{"model": "CTC audio transcriber", "dataset": "read English sentences (LibriTTS-R)", "train_examples": 15625, "gain_aug_db": 6, "time_shift_ms": 100, "n_mels": 64, "hop_length": 160, "input": "log_mel", "spec_augment": false, "win_length": 400, "tokenizer": "char", "vocab_size": 32, "arch": "convnext", "norm": "layernorm", "activation": "swiglu", "mlp_ratio": 2, "inner_norm": false, "subsampling": 2, "layers": 12, "width": 192, "kernel_size": 7, "init": "orthogonal", "residual_init": "none", "optimizer": "muon", "muon_scale": "match_rms_adamw", "lr": 0.0022, "momentum": 0.85, "nesterov": true, "orthogonalizer": "polar_express", "adamw_lr_other_params": 0.00086, "grad_clip": 1.0, "gradient_centralization": true, "steps": 25500, "batch_size": 64, "epochs": 104.4, "lr_schedule": "cosine", "final_lr_fraction": 0.05, "warmup_steps": 1270, "weight_decay": 0.03, "adamw_weight_decay_other_params": 0.05}
Rows from block 7 of a small CTC audio transcriber, named by matrix and row number. Rows with one number belong to one neuron. Each number is 500 + 40 x the weight over its row's rms, rounded and kept within 0 to 999. All counts start at 0. Numbers have three digits each. After the name is the row's rms in percent of the matrix's.
After each neuron's rows are labels from the 100 clips, of 14976, where the neuron reaches its largest size: "responds to" is what is common among them. Only what is clearly more common there than usual is listed. The data: read English sentences (LibriTTS-R). In brackets: how many of the 100.
# gate: MLP gate (model.blocks.7.mlp.gate.weight, 384x192), inputs 96-191
# fc1: MLP up (model.blocks.7.mlp.fc1.weight, 384x192), inputs 96-191
# fc2: MLP down (model.blocks.7.mlp.fc2.weight, 192x384, transposed), outputs 96-191

gate.178 099:561530536554492514466584548597479502500510485467451454454496465492483451501554509523479498544502543538515511551599455460541539521551473505487515473495459501476539513449542492553500552532523503517415459624491491490511467503475510551450514441518486491468492513521467483505436408491419534483
fc1.178 102:521478467492495468477532470552478525447484477515404549495486501484522571458473460540551470548506465530444522557451503480511489575449539536509511522595460540507475455428514486477489488463456453505504413510494470549462478519541481530505549429508548461460565527467463488474544573530512535474
fc2.178 098:568533482517425512463532414502499516522499405512524579516527537547510517530559495440498507501482512523520514485442526535567472461520494488498478521557561480493522459537463449497537446545539582506511498550404511488487464493524564466510490483488445431555505548581528560527486514577424507468
responds to: the word "of" (65)

gate.283 103:478508456502507529440470519489445453486473480511574525566613399509488545516500546536559473513480535454469533536512427440478457524529499454536525499445458528461487524514453489526508530521455504442585445517454468521489478502504528517479495459602487510493426462529513507400475491473520591436
fc1.283 099:559463451512493501540508520483490520485534504479469502531501516514497495566558426547469471481370463460453434472516470530524574509464458503536549508504487512480504522443546533479504555520546502440429565462549478455540555541542553485439477435473482416549486456539534498541497495474504540520
fc2.283 106:522460476478479479476574438550504511487555470532545586449550575451452506499496427542480421619494518487513469462443444502552482443510489530499431463497478460448509487535455534492514503445426511518527568558516483548531539519553492525515440497508486520531539545484552521574470503432460539576
responds to: the word "hand" (27)

gate.366 105:521523569550483502497492445498483436467410501535538439526526523448478483516519471541496458543470429479502504503576473568523421530496519571524466504482481476428471403519531474493459426481557488498552504483518499479527487546434531376500537465552515548513469477458587506498521475415524483500
fc1.366 103:545473574504516494469494457481479498555497485491462556543469432554476537427517499504526438577486526494564477506508515526474456510464552492458456605494537517560512493531511529449420557463433581393514492501498495423431391500488411454565499464475462523550513456520485519447491538522531432533
fc2.366 109:507508502547456579521509509560514446532545551552556496515527492468556452534569535435500495493599509499547450511539490509402491484535407492479435448430492415391524465515551477538484386452500420475480436526472432523521507492518583473501557477494486432548492421456532429504517499448493484483
responds to: the word "should" (29)

gate.187 101:463439529425552509516501419471427481483455529471510442556533537481422541511452495537593588496515507443469497499487501523533508553484561485523506546506506572390453514528487506468462489560513526510525544492403462411443511586518495416511506475517500417518457456507546484553484505478475575482
fc1.187 097:522516549539584492464512576504505554522458503508490464514459498430561562528565498464454552506447453496454466515558446457407492533480487532501517515494532478446512454510516544497559446441511473389451484526529452544476540491498519578460554473505495526482498571482467474490482431485516475613
fc2.187 096:522494501428542501522477486469516515507568448484525457481493533416556593592546470541498528507562471427465455588502469456464556514477504569483573504553465485521506505546490576474451458484508552446508522495527490476455507537494489453473527429470413507495481514474545526503431476473505571503
responds to: the word "his" (35)

gate.228 099:541513440587496451472488463518538499562527536500537568474476477464477503464441473462537574498469557517511496485505496508413529534531600451505518460433453525423494451499537488483469489421473558535421512505446529557444511476455536468470518490487487538565513478497491536499548539459525499490
fc1.228 099:476473494538524498465482484455517560481465394548484553520445506526504425467563491525499473547477463514516499493461507495462516466485502485503573519539494483513490520521454435503533467505423485493537473505523540429449595513502573538443506509489595491502531532534518595471494549455530501578
fc2.228 098:491482586531469524471550488491482458471530519576499450505530436459471488525506519517505542477455503619394473524601502497539480502469558471532585528546503517428498495439487549492475555594445494471574483469497513537520512514488549470460508464454515526479511464504490528463473474540480495493
responds to: the word "his" (69)

gate.79 101:537478515563511390496492539507501516473459421434503519481501486481539525498521418497465520513576548468542504463496523503533575557518518442440484487490452481531481423489535475514584458534520517501465488563530476431530481453463420445507458488496465522461497560475502494459478476402595503466
fc1.79 105:467562603462537504454537443488485479449454453507490449466507524534466522475420494556444493411504499478506536527504389568536547558448472451477494479473500482520510573585489547458543542481436540499517508529526511483543480524513464493394466463486458499471521517517499530485516484493495556527
fc2.79 102:512528509504524501512485468504513559514474457450488478554589493509551418522432521479514499446481442508469542461489516525591542404466442543533510518533496563536515537477534548523498518483451485489511457550483506472519535443463557475555474464493487426492553494394496503531467423558514537481
responds to: the word "little" (63)

gate.148 103:559462437504532457509530501534463413548590461506533544438456475520506483428452535487534503525457512522457560499490479523517494526511456465453481522509520482425555448462508520420464386505553475459522442589470509556477578550548535585466438521448532476451500587493492517531522485505504476461
fc1.148 103:499488497482490517471455529501540516563483554517437462469513430471438490524559480527446484486548455493552485460440524484523572434472443517464436487475475457468489461474505538519547555449472536530457465431501478504508456551562504437531528524479473543512520492560473494463517558512428483506
fc2.148 101:488501523462473548464528458464483506460483513474581463460462463445537470566510492453578447550494440457498443442509517407475455497428454518552485537470553473493547539460501549459534496522572504402507467500533520486512517515498484472512442494554499554459502520509601458524536489512550527528
responds to: the word "should" (26)

gate.170 099:509541449519455478485536525490469552548478614505488527420504488476432505444514516423511516471491479428526465476564594559485518511496508561555496493527477464502433581516496474505483529524503547552508541462468482497489555538477520495430500510473530490552411468487470496460442524445515513427
fc1.170 102:512521437488554496546545496473482526487505554481554496512525601509545536453478522526527515475461411449461502516506585522499542543496420559586513538467527435504438592483449472506542496469486515456459482495560479423494553443485440503520531519535519494527501463515492526526439498494526476442
fc2.170 102:437489530505433459574441530541587528490482461488462435548542502499545490501564492491545563501537484402480414568481441522542482458537490526501531483404500489519452492496442552559535460482477468448531510493585494543579478495523489544542497492459538476486475509453420510502472522541396500451
responds to: the word "the" (76); the word "from" (68); the word "for" (28)

gate.114 094:530569478565543403470463510543480498451475472451531516491526514485463537498467525497604510487522578445488531459440553489537554540547443468547443501488520429490518496510469539481467477528455554483456525451506511500526542491471483517520466484540523449471531479512538488503555539482518494556
fc1.114 099:437462503508494497556538538566472433530434522478545402466473474473567501499501494478520551541490492468510575487437463511497571477476501535522479531550471498520549516541503508513539512499536500492472457484548520479497541525492594507514466537536465499561507547455531549570435481446453490503
fc2.114 101:514465493499517426458478496460460531448482542502510470473416445497494531493518599519476535468569479447496486474482553513518475517452439467443463443543614545564490528534555510444513475505473498504521499424452472467515483535530493486601485538507512495513505448486531495428542474459529496486
responds to: the word "place" (33)

gate.10 108:500490559455503478516472522529464540511485467473466482495492524521490533452463504461492518501503598505471503486517477535494500411507521376504487434501442401516528489561506500430469492497541478487516549493449555489450489393497453547515531528439502550545521553479479409492460464548510547510
fc1.10 101:503538486552557523504519559525515455471488466484545484508500435479493489450502453466527488437561431535527545536450526498541549522525515487521549470489526534544480459536506540551533496527529399515485493497618491514500539442541400546500487445563553475560490491476476581494556492472486479503
fc2.10 099:473450547514485474466508482494478463503484410498546488544487537510551491462490470446529516554456379477455521513468555410542483485497451486525490511484452561492506464500507497510479427535485562442508527519438496450510513449481567563446494462503441486503470531431482471526467431514538467503
responds to: the word "little" (67)

gate.58 091:472504535543530440493457529484539484519486463452509429482511440487520547509463436459505499544457533506447561486495551516447570554490489453485558515437424524501475498485544514490462541467492506542466475559560527482462517512497446464631497457523551520451498542467529505490447520523492442496
fc1.58 092:522461437459498428508488431434492491499595558491446437572560490516478535535502483441462553508519518547583515516443551451555545539486451464487547453525483462444455580525533508514477548540488568431466440545513485504506496458500527505506549486430426501458456552541551510519477502473527481442
fc2.58 093:386456543494474474497519506531512510493520470470510491522482538500534518477518490536423558493520562531563484472430519527458569459493456552439592487480509481510551506425463499447487512524549470491497530473507520392503505486537450523512480534553511543451511465449561448515483424519491479493
responds to: the word "take" (25)

gate.329 095:529559476494471508506551479486553561496532524631526455509560489512459518546516453475525596470437565469531503488511471540497556523441485487520407562456462512544463507497527486510565518500472493480491492502471506575432519590504514461471498394526457422507466499514536557546460506477423453564
fc1.329 097:505499515483562507495475568515461432480545492482510451433467535554524536516476533499554643492528510497474506519526541527526425478484432509510523500518474516442499531484522444515504467490489512530455491559521435572480533479543460583498494513534566504484516476531529549449507522605512534580
fc2.329 099:450429480541451521472510516466462442504536562528553461538411518505501525441559523470524454463493479490483451475489501490523473581476530493441484466514499534440457530491428524514452552534576475480483445423528553451493508564493485405480522433448499560509443538502525460497531516500503438486
responds to: the word "for" (39); the word "from" (35)

gate.322 098:508570529505445490554451493487483506553437511468478433491456447467463455534538498538551628524540514500531519514496458547402457531470440470542501539522474490528486509579486494506435503528573523450516502515446531498470490486534431544503500467521524504565474510498460540480474582558508516502
fc1.322 103:528478406517499547498413503452476549457496595555465532456447528444492512456568529563494536475507460518509525525492534531475460477529506468417501504476469487448512529480550525537519454497529525505523545424542509448586472564489539488504434532512513495517482482488527533553447495480556578469
fc2.322 106:471454462556443534448488463446498478527495554435528500482512508509535493530470566583488473602450487459463614508528539478522520469465501507586541520505466523452461520513450572534514486574515515493497515502519542493530450549466546494618511488503522464455512529552450511484427465574548453454
responds to: the word "with" (55)

gate.108 101:484527506549450548504494467480411476486555507558533500529538519512507476483514554474517486548478447530482490498489473426511482537511504477476537407495480484412491536587440480473494458492490552503474527519548545485546502494475494486583520472498497492415518483509556501490597535483415572496
fc1.108 100:466516512570547511477443477519482517478497457493506441518507499540542551409541477478504401482583559500482568544475520460486503494563526549483519485460548447450447511515533528492468472482434551554499591467466553435468512529479456513523463473530474465455544535416523527471458434491493638643
fc2.108 102:555490532518407588504480487471508499459454485501479494545472539533512490461409471494507480562547486588442483518394468419517478529444523513503519474488544487445475595508553520524542426556490465591498496518437549466482556498455456508398532492505511537446497457437513518573489525489540579410
responds to: the word "you" (76)

gate.374 099:471549472528503563455498437503564485528511581495456507471495505555458471545523498464473444515472521470459436564483508536463537535531467507479586501507458568525528482551475482447540503469414472552568485500502488473508483554478420507497439618566542510477477561513501526481523500522477458476
fc1.374 098:620372507530562507496487495610460509530439461544481460463506514427499546505486493438505497527544491527560548436533510480487454544510447519523485525526525593510545479507556526535478489488497557527435510524542476484525521492458480560454498532522423575523493476559491508459442454595471530491
fc2.374 099:534537483539509565561440453493464478513500540403462451535483489482516493510514419480495474437487393492487503509532469485502466539512418439453520486511556490559488513477495511521496486541498534442504488561484499464456513563448546426489530483531491594440540551510501457486565504498538507537
responds to: the word "came" (29)

gate.276 102:511616474481517463492513535471524430529548460504483571509475534493461493466491490476485490522498506498450578563467557541520558514536469498539501509516491449504457477540446458542501505422461510530398544503455506443518457471510484491468528448492480477426525557501516435528496469482477506611
fc1.276 101:508473569495526476565453454519422561495555482390517451464500542489513535468416541484512559474576530514503556548502512478484525528503494465495455502520473504553473479469520553581378472459546499477540486444555516503534566460450435551565491454453528540531451508436574543532488467496540532524
fc2.276 097:511443585498522470491567482481536495473423586494445505578466553456442439560456475510472530527455501519482515544517547513500481483440444466548485479535574516493536495525424553509553540525575437466522475550506563440501445534528519489469583475427526446503352482485489465506516494541499418494
responds to: the word "came" (25)

gate.179 094:499444539523439492564431563457504520445514460494491536481518487539476452469518486503518497495511544454456556531496449489441469492532463446493540541523521507535470484514562473467471428507497526517556440431510498473510500503434484513518494537586535411565431527499473483470514560461508513539
fc1.179 096:530508486468542507437516552529464499521527437518508466494541523568461541504527487425455518507555547455464488539456556539484411551515490537550521508464564490521455463439449486512462507456517511500430515528427557522524561487566586472525498456500454525457514489497470443532514504472470456473
fc2.179 098:474451458443541507492457462527512530516542496475464521487527486462438533502480540562493558614497515433552462487529481486529473544590567396484469548499530476523554489485494561561549529519507431520580547539528460482515529477461462468522505428524495490480394524591537419517412464499488498463
responds to: the word "with" (60); the word "a" (51)

gate.2 106:435532479528554513513500469498493515415566481459493499501512528543487543460482582469461486485567501529507472501515516461584542500464522494482559520490526525483501489474531454533486506582451525476462495589538460504433467499545470437482547442412474565589434423479453496499482559425520484547
fc1.2 109:477494515491477491598539431573547497538536525455512499560503503519490519480465587519461475553521515539534420544503499545516493407503482423520494464516542474584521460478535531487483481530432460498418522522446522562512464498459486481423474450526514533507489520468454430538448455514473485503
fc2.2 107:471504510472531521497522545484526518474484459536490490417446432482491508514468523465424528530520451507476397496471509483473544479512410493495528475496452490548497515512533470535526465438520537523417471487479503457444541473531464539416528527506441508524492526531440520523522528570509561515
responds to: the word "of" (74)

gate.137 099:620453415571529518479554462420564461479553489488517512558566503522491536425484490501501494522478414516565504514444504479551582470514512475496436445484493455444489495474498470419548520493499463470567462453482479486477513532457565548448502516467515472435470530510498517520523453514518480488
fc1.137 101:413514532519518495491423470461519542542555469556475495478510481477514470473502460545512467453464537533504473482452515530506497488514464534494530526457486544557441571496473534508439448536484529450584460493461492528403498465518514525480531457520490513407463593494525534491435499470546522491
fc2.137 100:575553517521472395522508508524479510453526452441478484514558547507468512506518552460479512503484539566504460441458516507482409373484552550482489464555499479450443436496512557441433493470507517497488516457516465533504578477552478504463544566481535595532570472561486395494474491462516505496
responds to: the word "for" (42)

gate.326 098:507551515586480481431559489449508485524487440508549518428522495488557502488427492432467515535511491535531547501434526447533555507497500443503558536495490512495521568457418556494468467483487561435487529473526629484549471518428506507521489436487471470513445486527458494483509542495483489461
fc1.326 097:449461567545528517464456534503537515514483511484510481552550537495529474522513471521464447455546525520434507441472510519435507550441511506606531524467495528479413512472567505512497497479507505423515554516485563501456516448522432521475550488494532473579412492588478531479479501488480414505
fc2.326 102:518596540428550485566512459486491520494495576484533519527545526435469449458504513503516476453522494494510516546485440527465493533499507505496505468450552453515467486547506484511454487551477458513496514465499501511484431477500454533542466525386437507608526508473392478557542505513463492596
responds to: the word "with" (36)

gate.55 107:405400514578499510432565449526466447488517535553494509517496533468523559455389502525472418457486512441538600500490535510475530524469492529525530443452549520471480496510506505495542426524556571518475531480536500475493469508578493479474486496499448524552509460482588427479474493528425533513
fc1.55 103:519478452444504421589449517483543477436434479448482591540482403515511520503533528547519463537500548506495531454520538507515456534453465482521537555561464480479589557467498534525559492514482468487489477481483464433505461467494531501503511529495456487517505483464460473504483570537475511498
fc2.55 105:426562465583449492441435536563476508544531464519491471490599493477546437492521530499485531512451542464495434489501519548518474511534528470478535447464460511489550495452514557486433527518513456544565523502520500520470460547490446578477470552523489514526549482497570593509531497464443527520
responds to: the word "long" (28)

gate.23 104:527407548485485461509539508522503522531520488516458481480484464494535517527508522502616491492558567466519543479550445530402483460466565477450530522491457507505438499485528493506525543454469508468553555476553546521539491477478495469481471472532620461558465491517505429513442540441454569511
fc1.23 103:535467514461531470477512489404515484430456494563493565496559542431585499488505496518532478465504483508506471505506501582524508550555446497514554540541495482516476528525536439440415503520477534535496476467462373477486442486602554514452455469510464569538513500517546514507496511527417562456
fc2.23 094:547516547409525467432492565497512540488457537519528491504523544464448472499528464568523543461409436492523561537539532514432503523463542523512508510539494525568525569550541554459527503501444481420497463499460447417553457500511527502503500465475449516431518504549519535468484434471412473408
responds to: the word "with" (58)

gate.222 107:440523550540508493459514578485526444474491536458598551518552464504517545430512498565491557440460526432514462441470491466537454490470475554523483422437434431550460496448500462563538452499483500500515511547564441487539501569467520522453542528528450569567485428476542458499497470491453458535
fc1.222 110:532455510482594524505444514571467511502537456495441466524512464506570484489497496395560498537562497519515464571439485511454502532476542550383514520532558562491472492470449519495483478455435540511513528488497525470507497531495428503516584498528473418492489515479480534502451466460476508464
fc2.222 108:478566456497543463585522481507506562463491542485567453503587469534468511552448512518476564459575451537547448509541469574478462445503520495524573540576533455566506517527467516531463546501463474489530545513509465507480517493479548489510538507528535528568555490523495509549557458455438525436
responds to: the word "the" (87); the word "in" (41)

gate.106 102:475493502437548475498446531508487454540479560560542581510550555495427567492489492495534510516443527558495521531479552498498528440446577525568519466502464473502461489489491542513522490467520558449568494470483459493440632525541490561478455484516524470525446517534512489491420464461501523545
fc1.106 099:605503490525539545552540436487511508491462454491484534521505480422558492481519464517501614525562494551503506487450524398458467499488486477472498526463533515443536480488474435581475464484377538472474450564546534506472475474483524502493519509526485495438478508523516481582489466522488549525
fc2.106 100:515488483495510505511512498409490506434512522459505504485468558564531451508530526470494517578505441469524533510521522498514496529419434520498442530602560486498466468507523493500563524532449478464498519460497501483514505569503578445571468510554441463488539557441515543545514559507470582467
responds to: the word "for" (38)

gate.112 096:479451597500529517476477485503478472563494436489525485497527506516427498543504541503530514428478508479548493593498516417516502528490558587530489503543501470484410465505400513456510463489487477476506471558517539522501479502546513502525495494462515551495519503575475568494400498451532500486
fc1.112 094:479446552563440511494486519500514478505511496453514451596484479567520522545493454524459546472475537551532480533581508484459467540469537486552511555518491499543468455536385459450419483479498476509482543471472430503448438541531523469477516527520555537508516397452428515545501572445495427579
fc2.112 094:533517513491536508494493500489544544498501493496501456589503553468493520493529498507522483520515526489512511536541454404463452461520486443500528436434422507458556541507468455579483471459443566539477561539447494549403531577478531570468524445475513503442536514500518506463552536510507491473
responds to: the word "the" (94)

gate.98 096:470504442580485489456497543509489514504446442483513540491469575515480526446503444547491509476490542494443502522543491466495552448474462532540444526482476513503476534574516433566582486530461471482461473498457455488464564539484521522498585485532552535475478504550430607514416554445453439530
fc1.98 096:586509551471500520439469467479518547420460498425558455566441474458515523476509458519495512499416441513520574531542469488484500440543510476586543432526512475530554497502484475432474511403514444428528481474529473527521513527427508466521544489500446489549492488534513501456528453455566585468
fc2.98 099:479469520503466531464471538452524477522532487435509475461518526544524494474434366517602488439565495537515493541477469472478478553415472478498510477501537478455445475455457514532526514503549481539467568517518454448551576515449519535499504603529519491514590477475479545427476493430502484540
responds to: the word "be" (44)

gate.96 105:525516480524560486498465545455428573535545477529495422493545511530491492481510490518538527489522516465526522442484476449523434520561491442533550541436490427501502483485530477450504514502525546409461508488417515485455552493548463459456455519494549480560531456564551508496519525484568526528
fc1.96 099:575515518558479599512562482490517501474517536500512475536479532530482457509446446522522468436516478611462453515554538504498520518486462476532495491548469497510492478465465518523481524578520493482496468422484484518466435472511597434505516503408515541484507566471408497438543433497484492467
fc2.96 103:559481506476497495448491569579489562506499506487524531511473499523501590454483484505488441453548574466493465455519534514515488492501438453471480458497421514476572471577498480522510517520474445527447536494544500454469467479537475419503504531492502499561577463508469529491587460547507439540
responds to: the word "be" (28)

gate.8 102:526541469492430526534458501488485570509470547451492471521569421511530483521459467478494458491521524557417469570558459536568521465481485517522531501513496512528504475511501464532533469525508478518489457511509469527520445479507542442492572542459552520504439602566605468481545533497458451477
fc1.8 105:467457493500417482459459494578485476560531515523520496560559559397488572511424517513484558447472512510533434465511568432447481487522494513492531446462537504439489512525457445462529498493494530556531526511552426542569519528502585489534544535496560556507499447491531548473535518578507468546
fc2.8 097:566464489563514500511418505442451441533488488532570545538487555528497507467444520485509463503473595499465514445416499527520498467516473447473384531480528429515490532514501472506506543535503433517513497485436398458549522490512505467527504480488514520538415457478449513550520513466535508497
responds to: the word "is" (28)

gate.66 100:434517444565506479490531574540444542472477549590551536556476547598469499432555521543469541474502559470444542509481568496548493543461479450500568536518550500534469523591543526514472460465584477458538477555477483510598454493527439523498504524440460470470504571459523479531424538449537462507
fc1.66 103:463545436442496473565538462495502480469442476511512512520434500466451546444464543462524505518467502506529431490577459480496548555495572477586544542507531538535480530519559443537503493492490461479491517461550481482494529426563475486533550497467556475428439539493485482450486484443501522457
fc2.66 098:482529474518541467549566546465441538540480566477568525438439531499524502483499490514530446500467620560512491450581474531494529525507543515564583534489512518370461446491444539460533539445493510480474519489525477521504513457511515551489566524441514523553526458547534510534464571441548549423
responds to: the word "little" (100); the word "a" (51)

gate.144 097:482514564411538494532532482457590470543447475487480538553506513519550506529506496450432531562480482526515486532508480434471532512571511490484554484460550538481504517492457494507522426581520486456508457493502501476509510547496583446511602580491527495488414461504495539432498596451518529530
fc1.144 109:504511564452490490530525510470562465489459497467528557482474537529497499430474530458476496534590445398486508518545496454515506466530536526575483526473500503489482457497546431503547479465529518521499531507499472564488578502413439490522573420483476549479401521475528477464537503521502446548
fc2.144 104:533485502491456481477519499456504464545610540445462530478552465444491492467445548468496456512502503493538527490473604487460475546511467631501514448560506576496457486463467482468445530526435459525510458461500527567471529512473558456483512568452503510481486553510449562467492495456508538493
responds to: the word "little" (31)

gate.230 109:490501518458520451550498430573528491544568566471492446490555500496403518479582478531506466549534500482426508516482483491541567538500528432462492529504440533485456520531534445459448456465494532518537511502507459438498498524389573548526471532395535503474525485513496540504408456508487519507
fc1.230 109:497505494469551547534506545577576514536566518511538449491459449494502507498495524499492507551487465538538529509572412530544531519513462476489474514375466561590479497585433481416532449470464556576481485456422490520475511518469558551537465481448475474473509532482467479484462537481525534543
fc2.230 110:480536497570431467514558468501506487522491485450474578530474517523477500545518546533482580573491484525551511451482523483443514487486535462571497476533519467530525460500436567530539498516473426530509499459506526531406509513532491479444517524486498444500533523478518551453495466531458468536
responds to: the word "said" (78); the word "he" (39)

gate.364 099:540533510553501525508521516472512473527514510446529448510445500484534465475479511488454496484484564450404490470488503527505508489489464522429464478471513491463541514445410486526529550485471455530557485554491461489427508596511531470526595557448499553389451503499553453609518459516498462465
fc1.364 096:442433454512545512463438477490472548463504529492486588516480568527485433501506500490498522534584477599469489476462559507459607473479564453488481460535560494501510502487579511518548484497485492574440485469491516469577532476519519495553576470512523480462558468477521438563473497466464525550
fc2.364 102:536512513534448564490451473509590494499533543467541513495546489488522479519547486539511473474505575484494443466520525504445505465451557475506457526475506523542418525504574514496550557477488512560446544524531557538499521524488512574538559475425512460487490526529456512494490567505518489449
responds to: the word "said" (35)

gate.190 101:491460465455533488491457575462458492534514419517508531493482460496453524502485528463479514445516399494483454472463524492494508629531467580490567513549498501472496488481485544544467428397498493591518510543515481503547480480555438459449505511460503538574538503534576483564462477555540466460
fc1.190 100:493523476560547529572596479454467524485585615484499547474448457530519512513545557532479525433513439466540506448472482547485471478558454397460514537473514449508500439521508454478484510462527474393448527501475499531529515484483599520494422442520508496488443516514522525471452486544513482409
fc2.190 108:463531484467439495503568540490492492519477459537474495470489505526461427510473478491496532503514520491535466496497411492464543453515489571506496524543539472522499419468535450559526431483550481532475496515503506534539474450467557492549480490534521549458550553470559436542454529498415452444
responds to: the word "she" (55); the word "said" (28)

gate.195 099:547515521473482549518578471465424522468516514570511547464489478477541529511480494457513449537424452448536475528506552545552479472498505526474518478493482489496510526450538475525481481455429464511458490460528404524557520495487516462452520549505485445417500443467537602500513531586470493479
fc1.195 100:457503577511487516485516458518451488429435643564464461534457541470487470467461583460528430532535527471514511552483526529520528520540533458568465537469475478509513447543479484455460457466580578475468456510531470509478503539517511527459516460499501437518432470483494520531544478451527478465
fc2.195 098:540407480502513561517454436533533503505540499557493528547491509487492535486454448535485548532476463587523479600544441508469507559490511463513502479491499481564484504553500449513554518487524453461507515494547528452486403495597478485478465471498540536459497571476501538513471494509500510489
responds to: the word "you" (40); the word "are" (27)

gate.30 103:537562484514531477477490449463567518547509428535536420438411490540467545519476520522484498547475514416506540442494558524439447461537521525480492541544556522481504503547517537521448484514524520444558544520478461495414416542503488546447479550491509498519533568458532475504504509442421493483
fc1.30 099:612534523449524415543486495481595546583609545466489443438565533465564514494475521491494539494468501490449446474494496489476497546504528526504492493475500491483449548532483486449509558463521482510485555506442530528566415458445516512486466534540505543503523496576521482444497514501547478476
fc2.30 100:543507519555589548448534485508444509482457495537497516492564511524497468561542501587502508575523497552484567507458473477430519473516563529498475448438548483613454574492531427505420522506529465509435551514461495549520441436466458456534491510445449437524521517544486537503458485447463496477
responds to: the word "said" (76)

gate.54 098:484509506542529459533568555453386539562455508605561463461516505521544526531452511480498510488505523414542511429505438514490511521555481432387489497431505468479530513449506460483453528483541459535502508433474476469487515505551460515535532485488404500508490502549506482384472523495551509484
fc1.54 101:538522544547510468484535479543487465486517535497527555569490533502534520539469503543500595482526459536489406525495464476477498423441440474532455504504502461483569533553511471524514499501547488554488539440554459500468517432526491464511442492553466489510443522476482545535508522476488458579
fc2.54 098:551528465471542578554492555525550538524453511458516499561541505487518486509456495492469473476453591424468535402492504551529498508470563427550469467529373513502469527513517521500516526506508498487427450491616492462403533523528480535450472548485484483492421488470562497521498509583509546507
responds to: the word "the" (97)

gate.181 103:521491531505521528512560487473525506550478552481536527496511593434532449529514495528536534525545587426497482452479521477443526506512509508526530452452564514488504469560479534469566519511522474569448476472582538527483498462594449505484481524473492486550462459469422448470504524453530472538
fc1.181 105:506506506465416456517521506596453543508469456524484481516488504418473529459462531469520467524555536558546524494544516546484495495489528486507510530473499472477565444455542446498511601574454529458488490536532460491565393488456497520499489411502512493511539487543564534535440503514518551497
fc2.181 105:506496485505457506446479538426541458503573493479453459493498542496526523536428472540497529492552474465548538513452514439557593499479473464491570491497623485448463525524553499546574455521530483541554475516514549473526555567563424498500492492517558441555525538466454512463510455529522458530
responds to: the word "take" (27)

gate.263 089:544547492513543514501545505461535604487493556556523483499440527477477526463477510541547443521505524431486513503491509498517493516523512488489550528509563550477465486520495408522502479516513578547563527513444490540490482469508461555516447533512444478484550470494499572448463437518487494486
fc1.263 096:465544529488467522553484566513448444507472534436544556496540495430475495510468484506510486564431563425518519489476511441521442405538525525554537490588490459517493562440502469462531478506489501463448488496451504529529495489458523475460459458502537533469558555476536446452553525471457483588
fc2.263 094:487477471577526515512426511526527497497497496578438477500510517442622520480493512516445558562539497572473461471519477501590459445488546501501530448522451439554426536490502462487455477493477438527543459460475521533527402461508466489491518561440504600466568487585484493524546444466478523543
responds to: the word "long" (26)

gate.209 099:466484534463542522486464477491484445503483567497493486479500504571624448466516448529503478533460583573505514491526522470555507470471456453547493520456564422488478522545562459513517438492492458509533516520472453525534483454516516521491529519520526574546475520590558527555525420568486471617
fc1.209 099:474528457480478489421484485528456518523469561506471472510489500491551486606541480397463475521483486513524506516490470506515494521464560461423396461542483491523572451456530452475519458472511490473480493572552571489482559384445578498540459452491560439519434506527528450474493472449556473535
fc2.209 102:477532559509489542500548572525504496490525548504534451556483455475462535487480509520494491539509495484496482462520523498535519492476520442537587538494456451506592476532530511445531503471521534501411641409510456492451477430527474563488479569484506457468560580472463534531445495479413463487
responds to: the word "three" (50); the word "through" (38)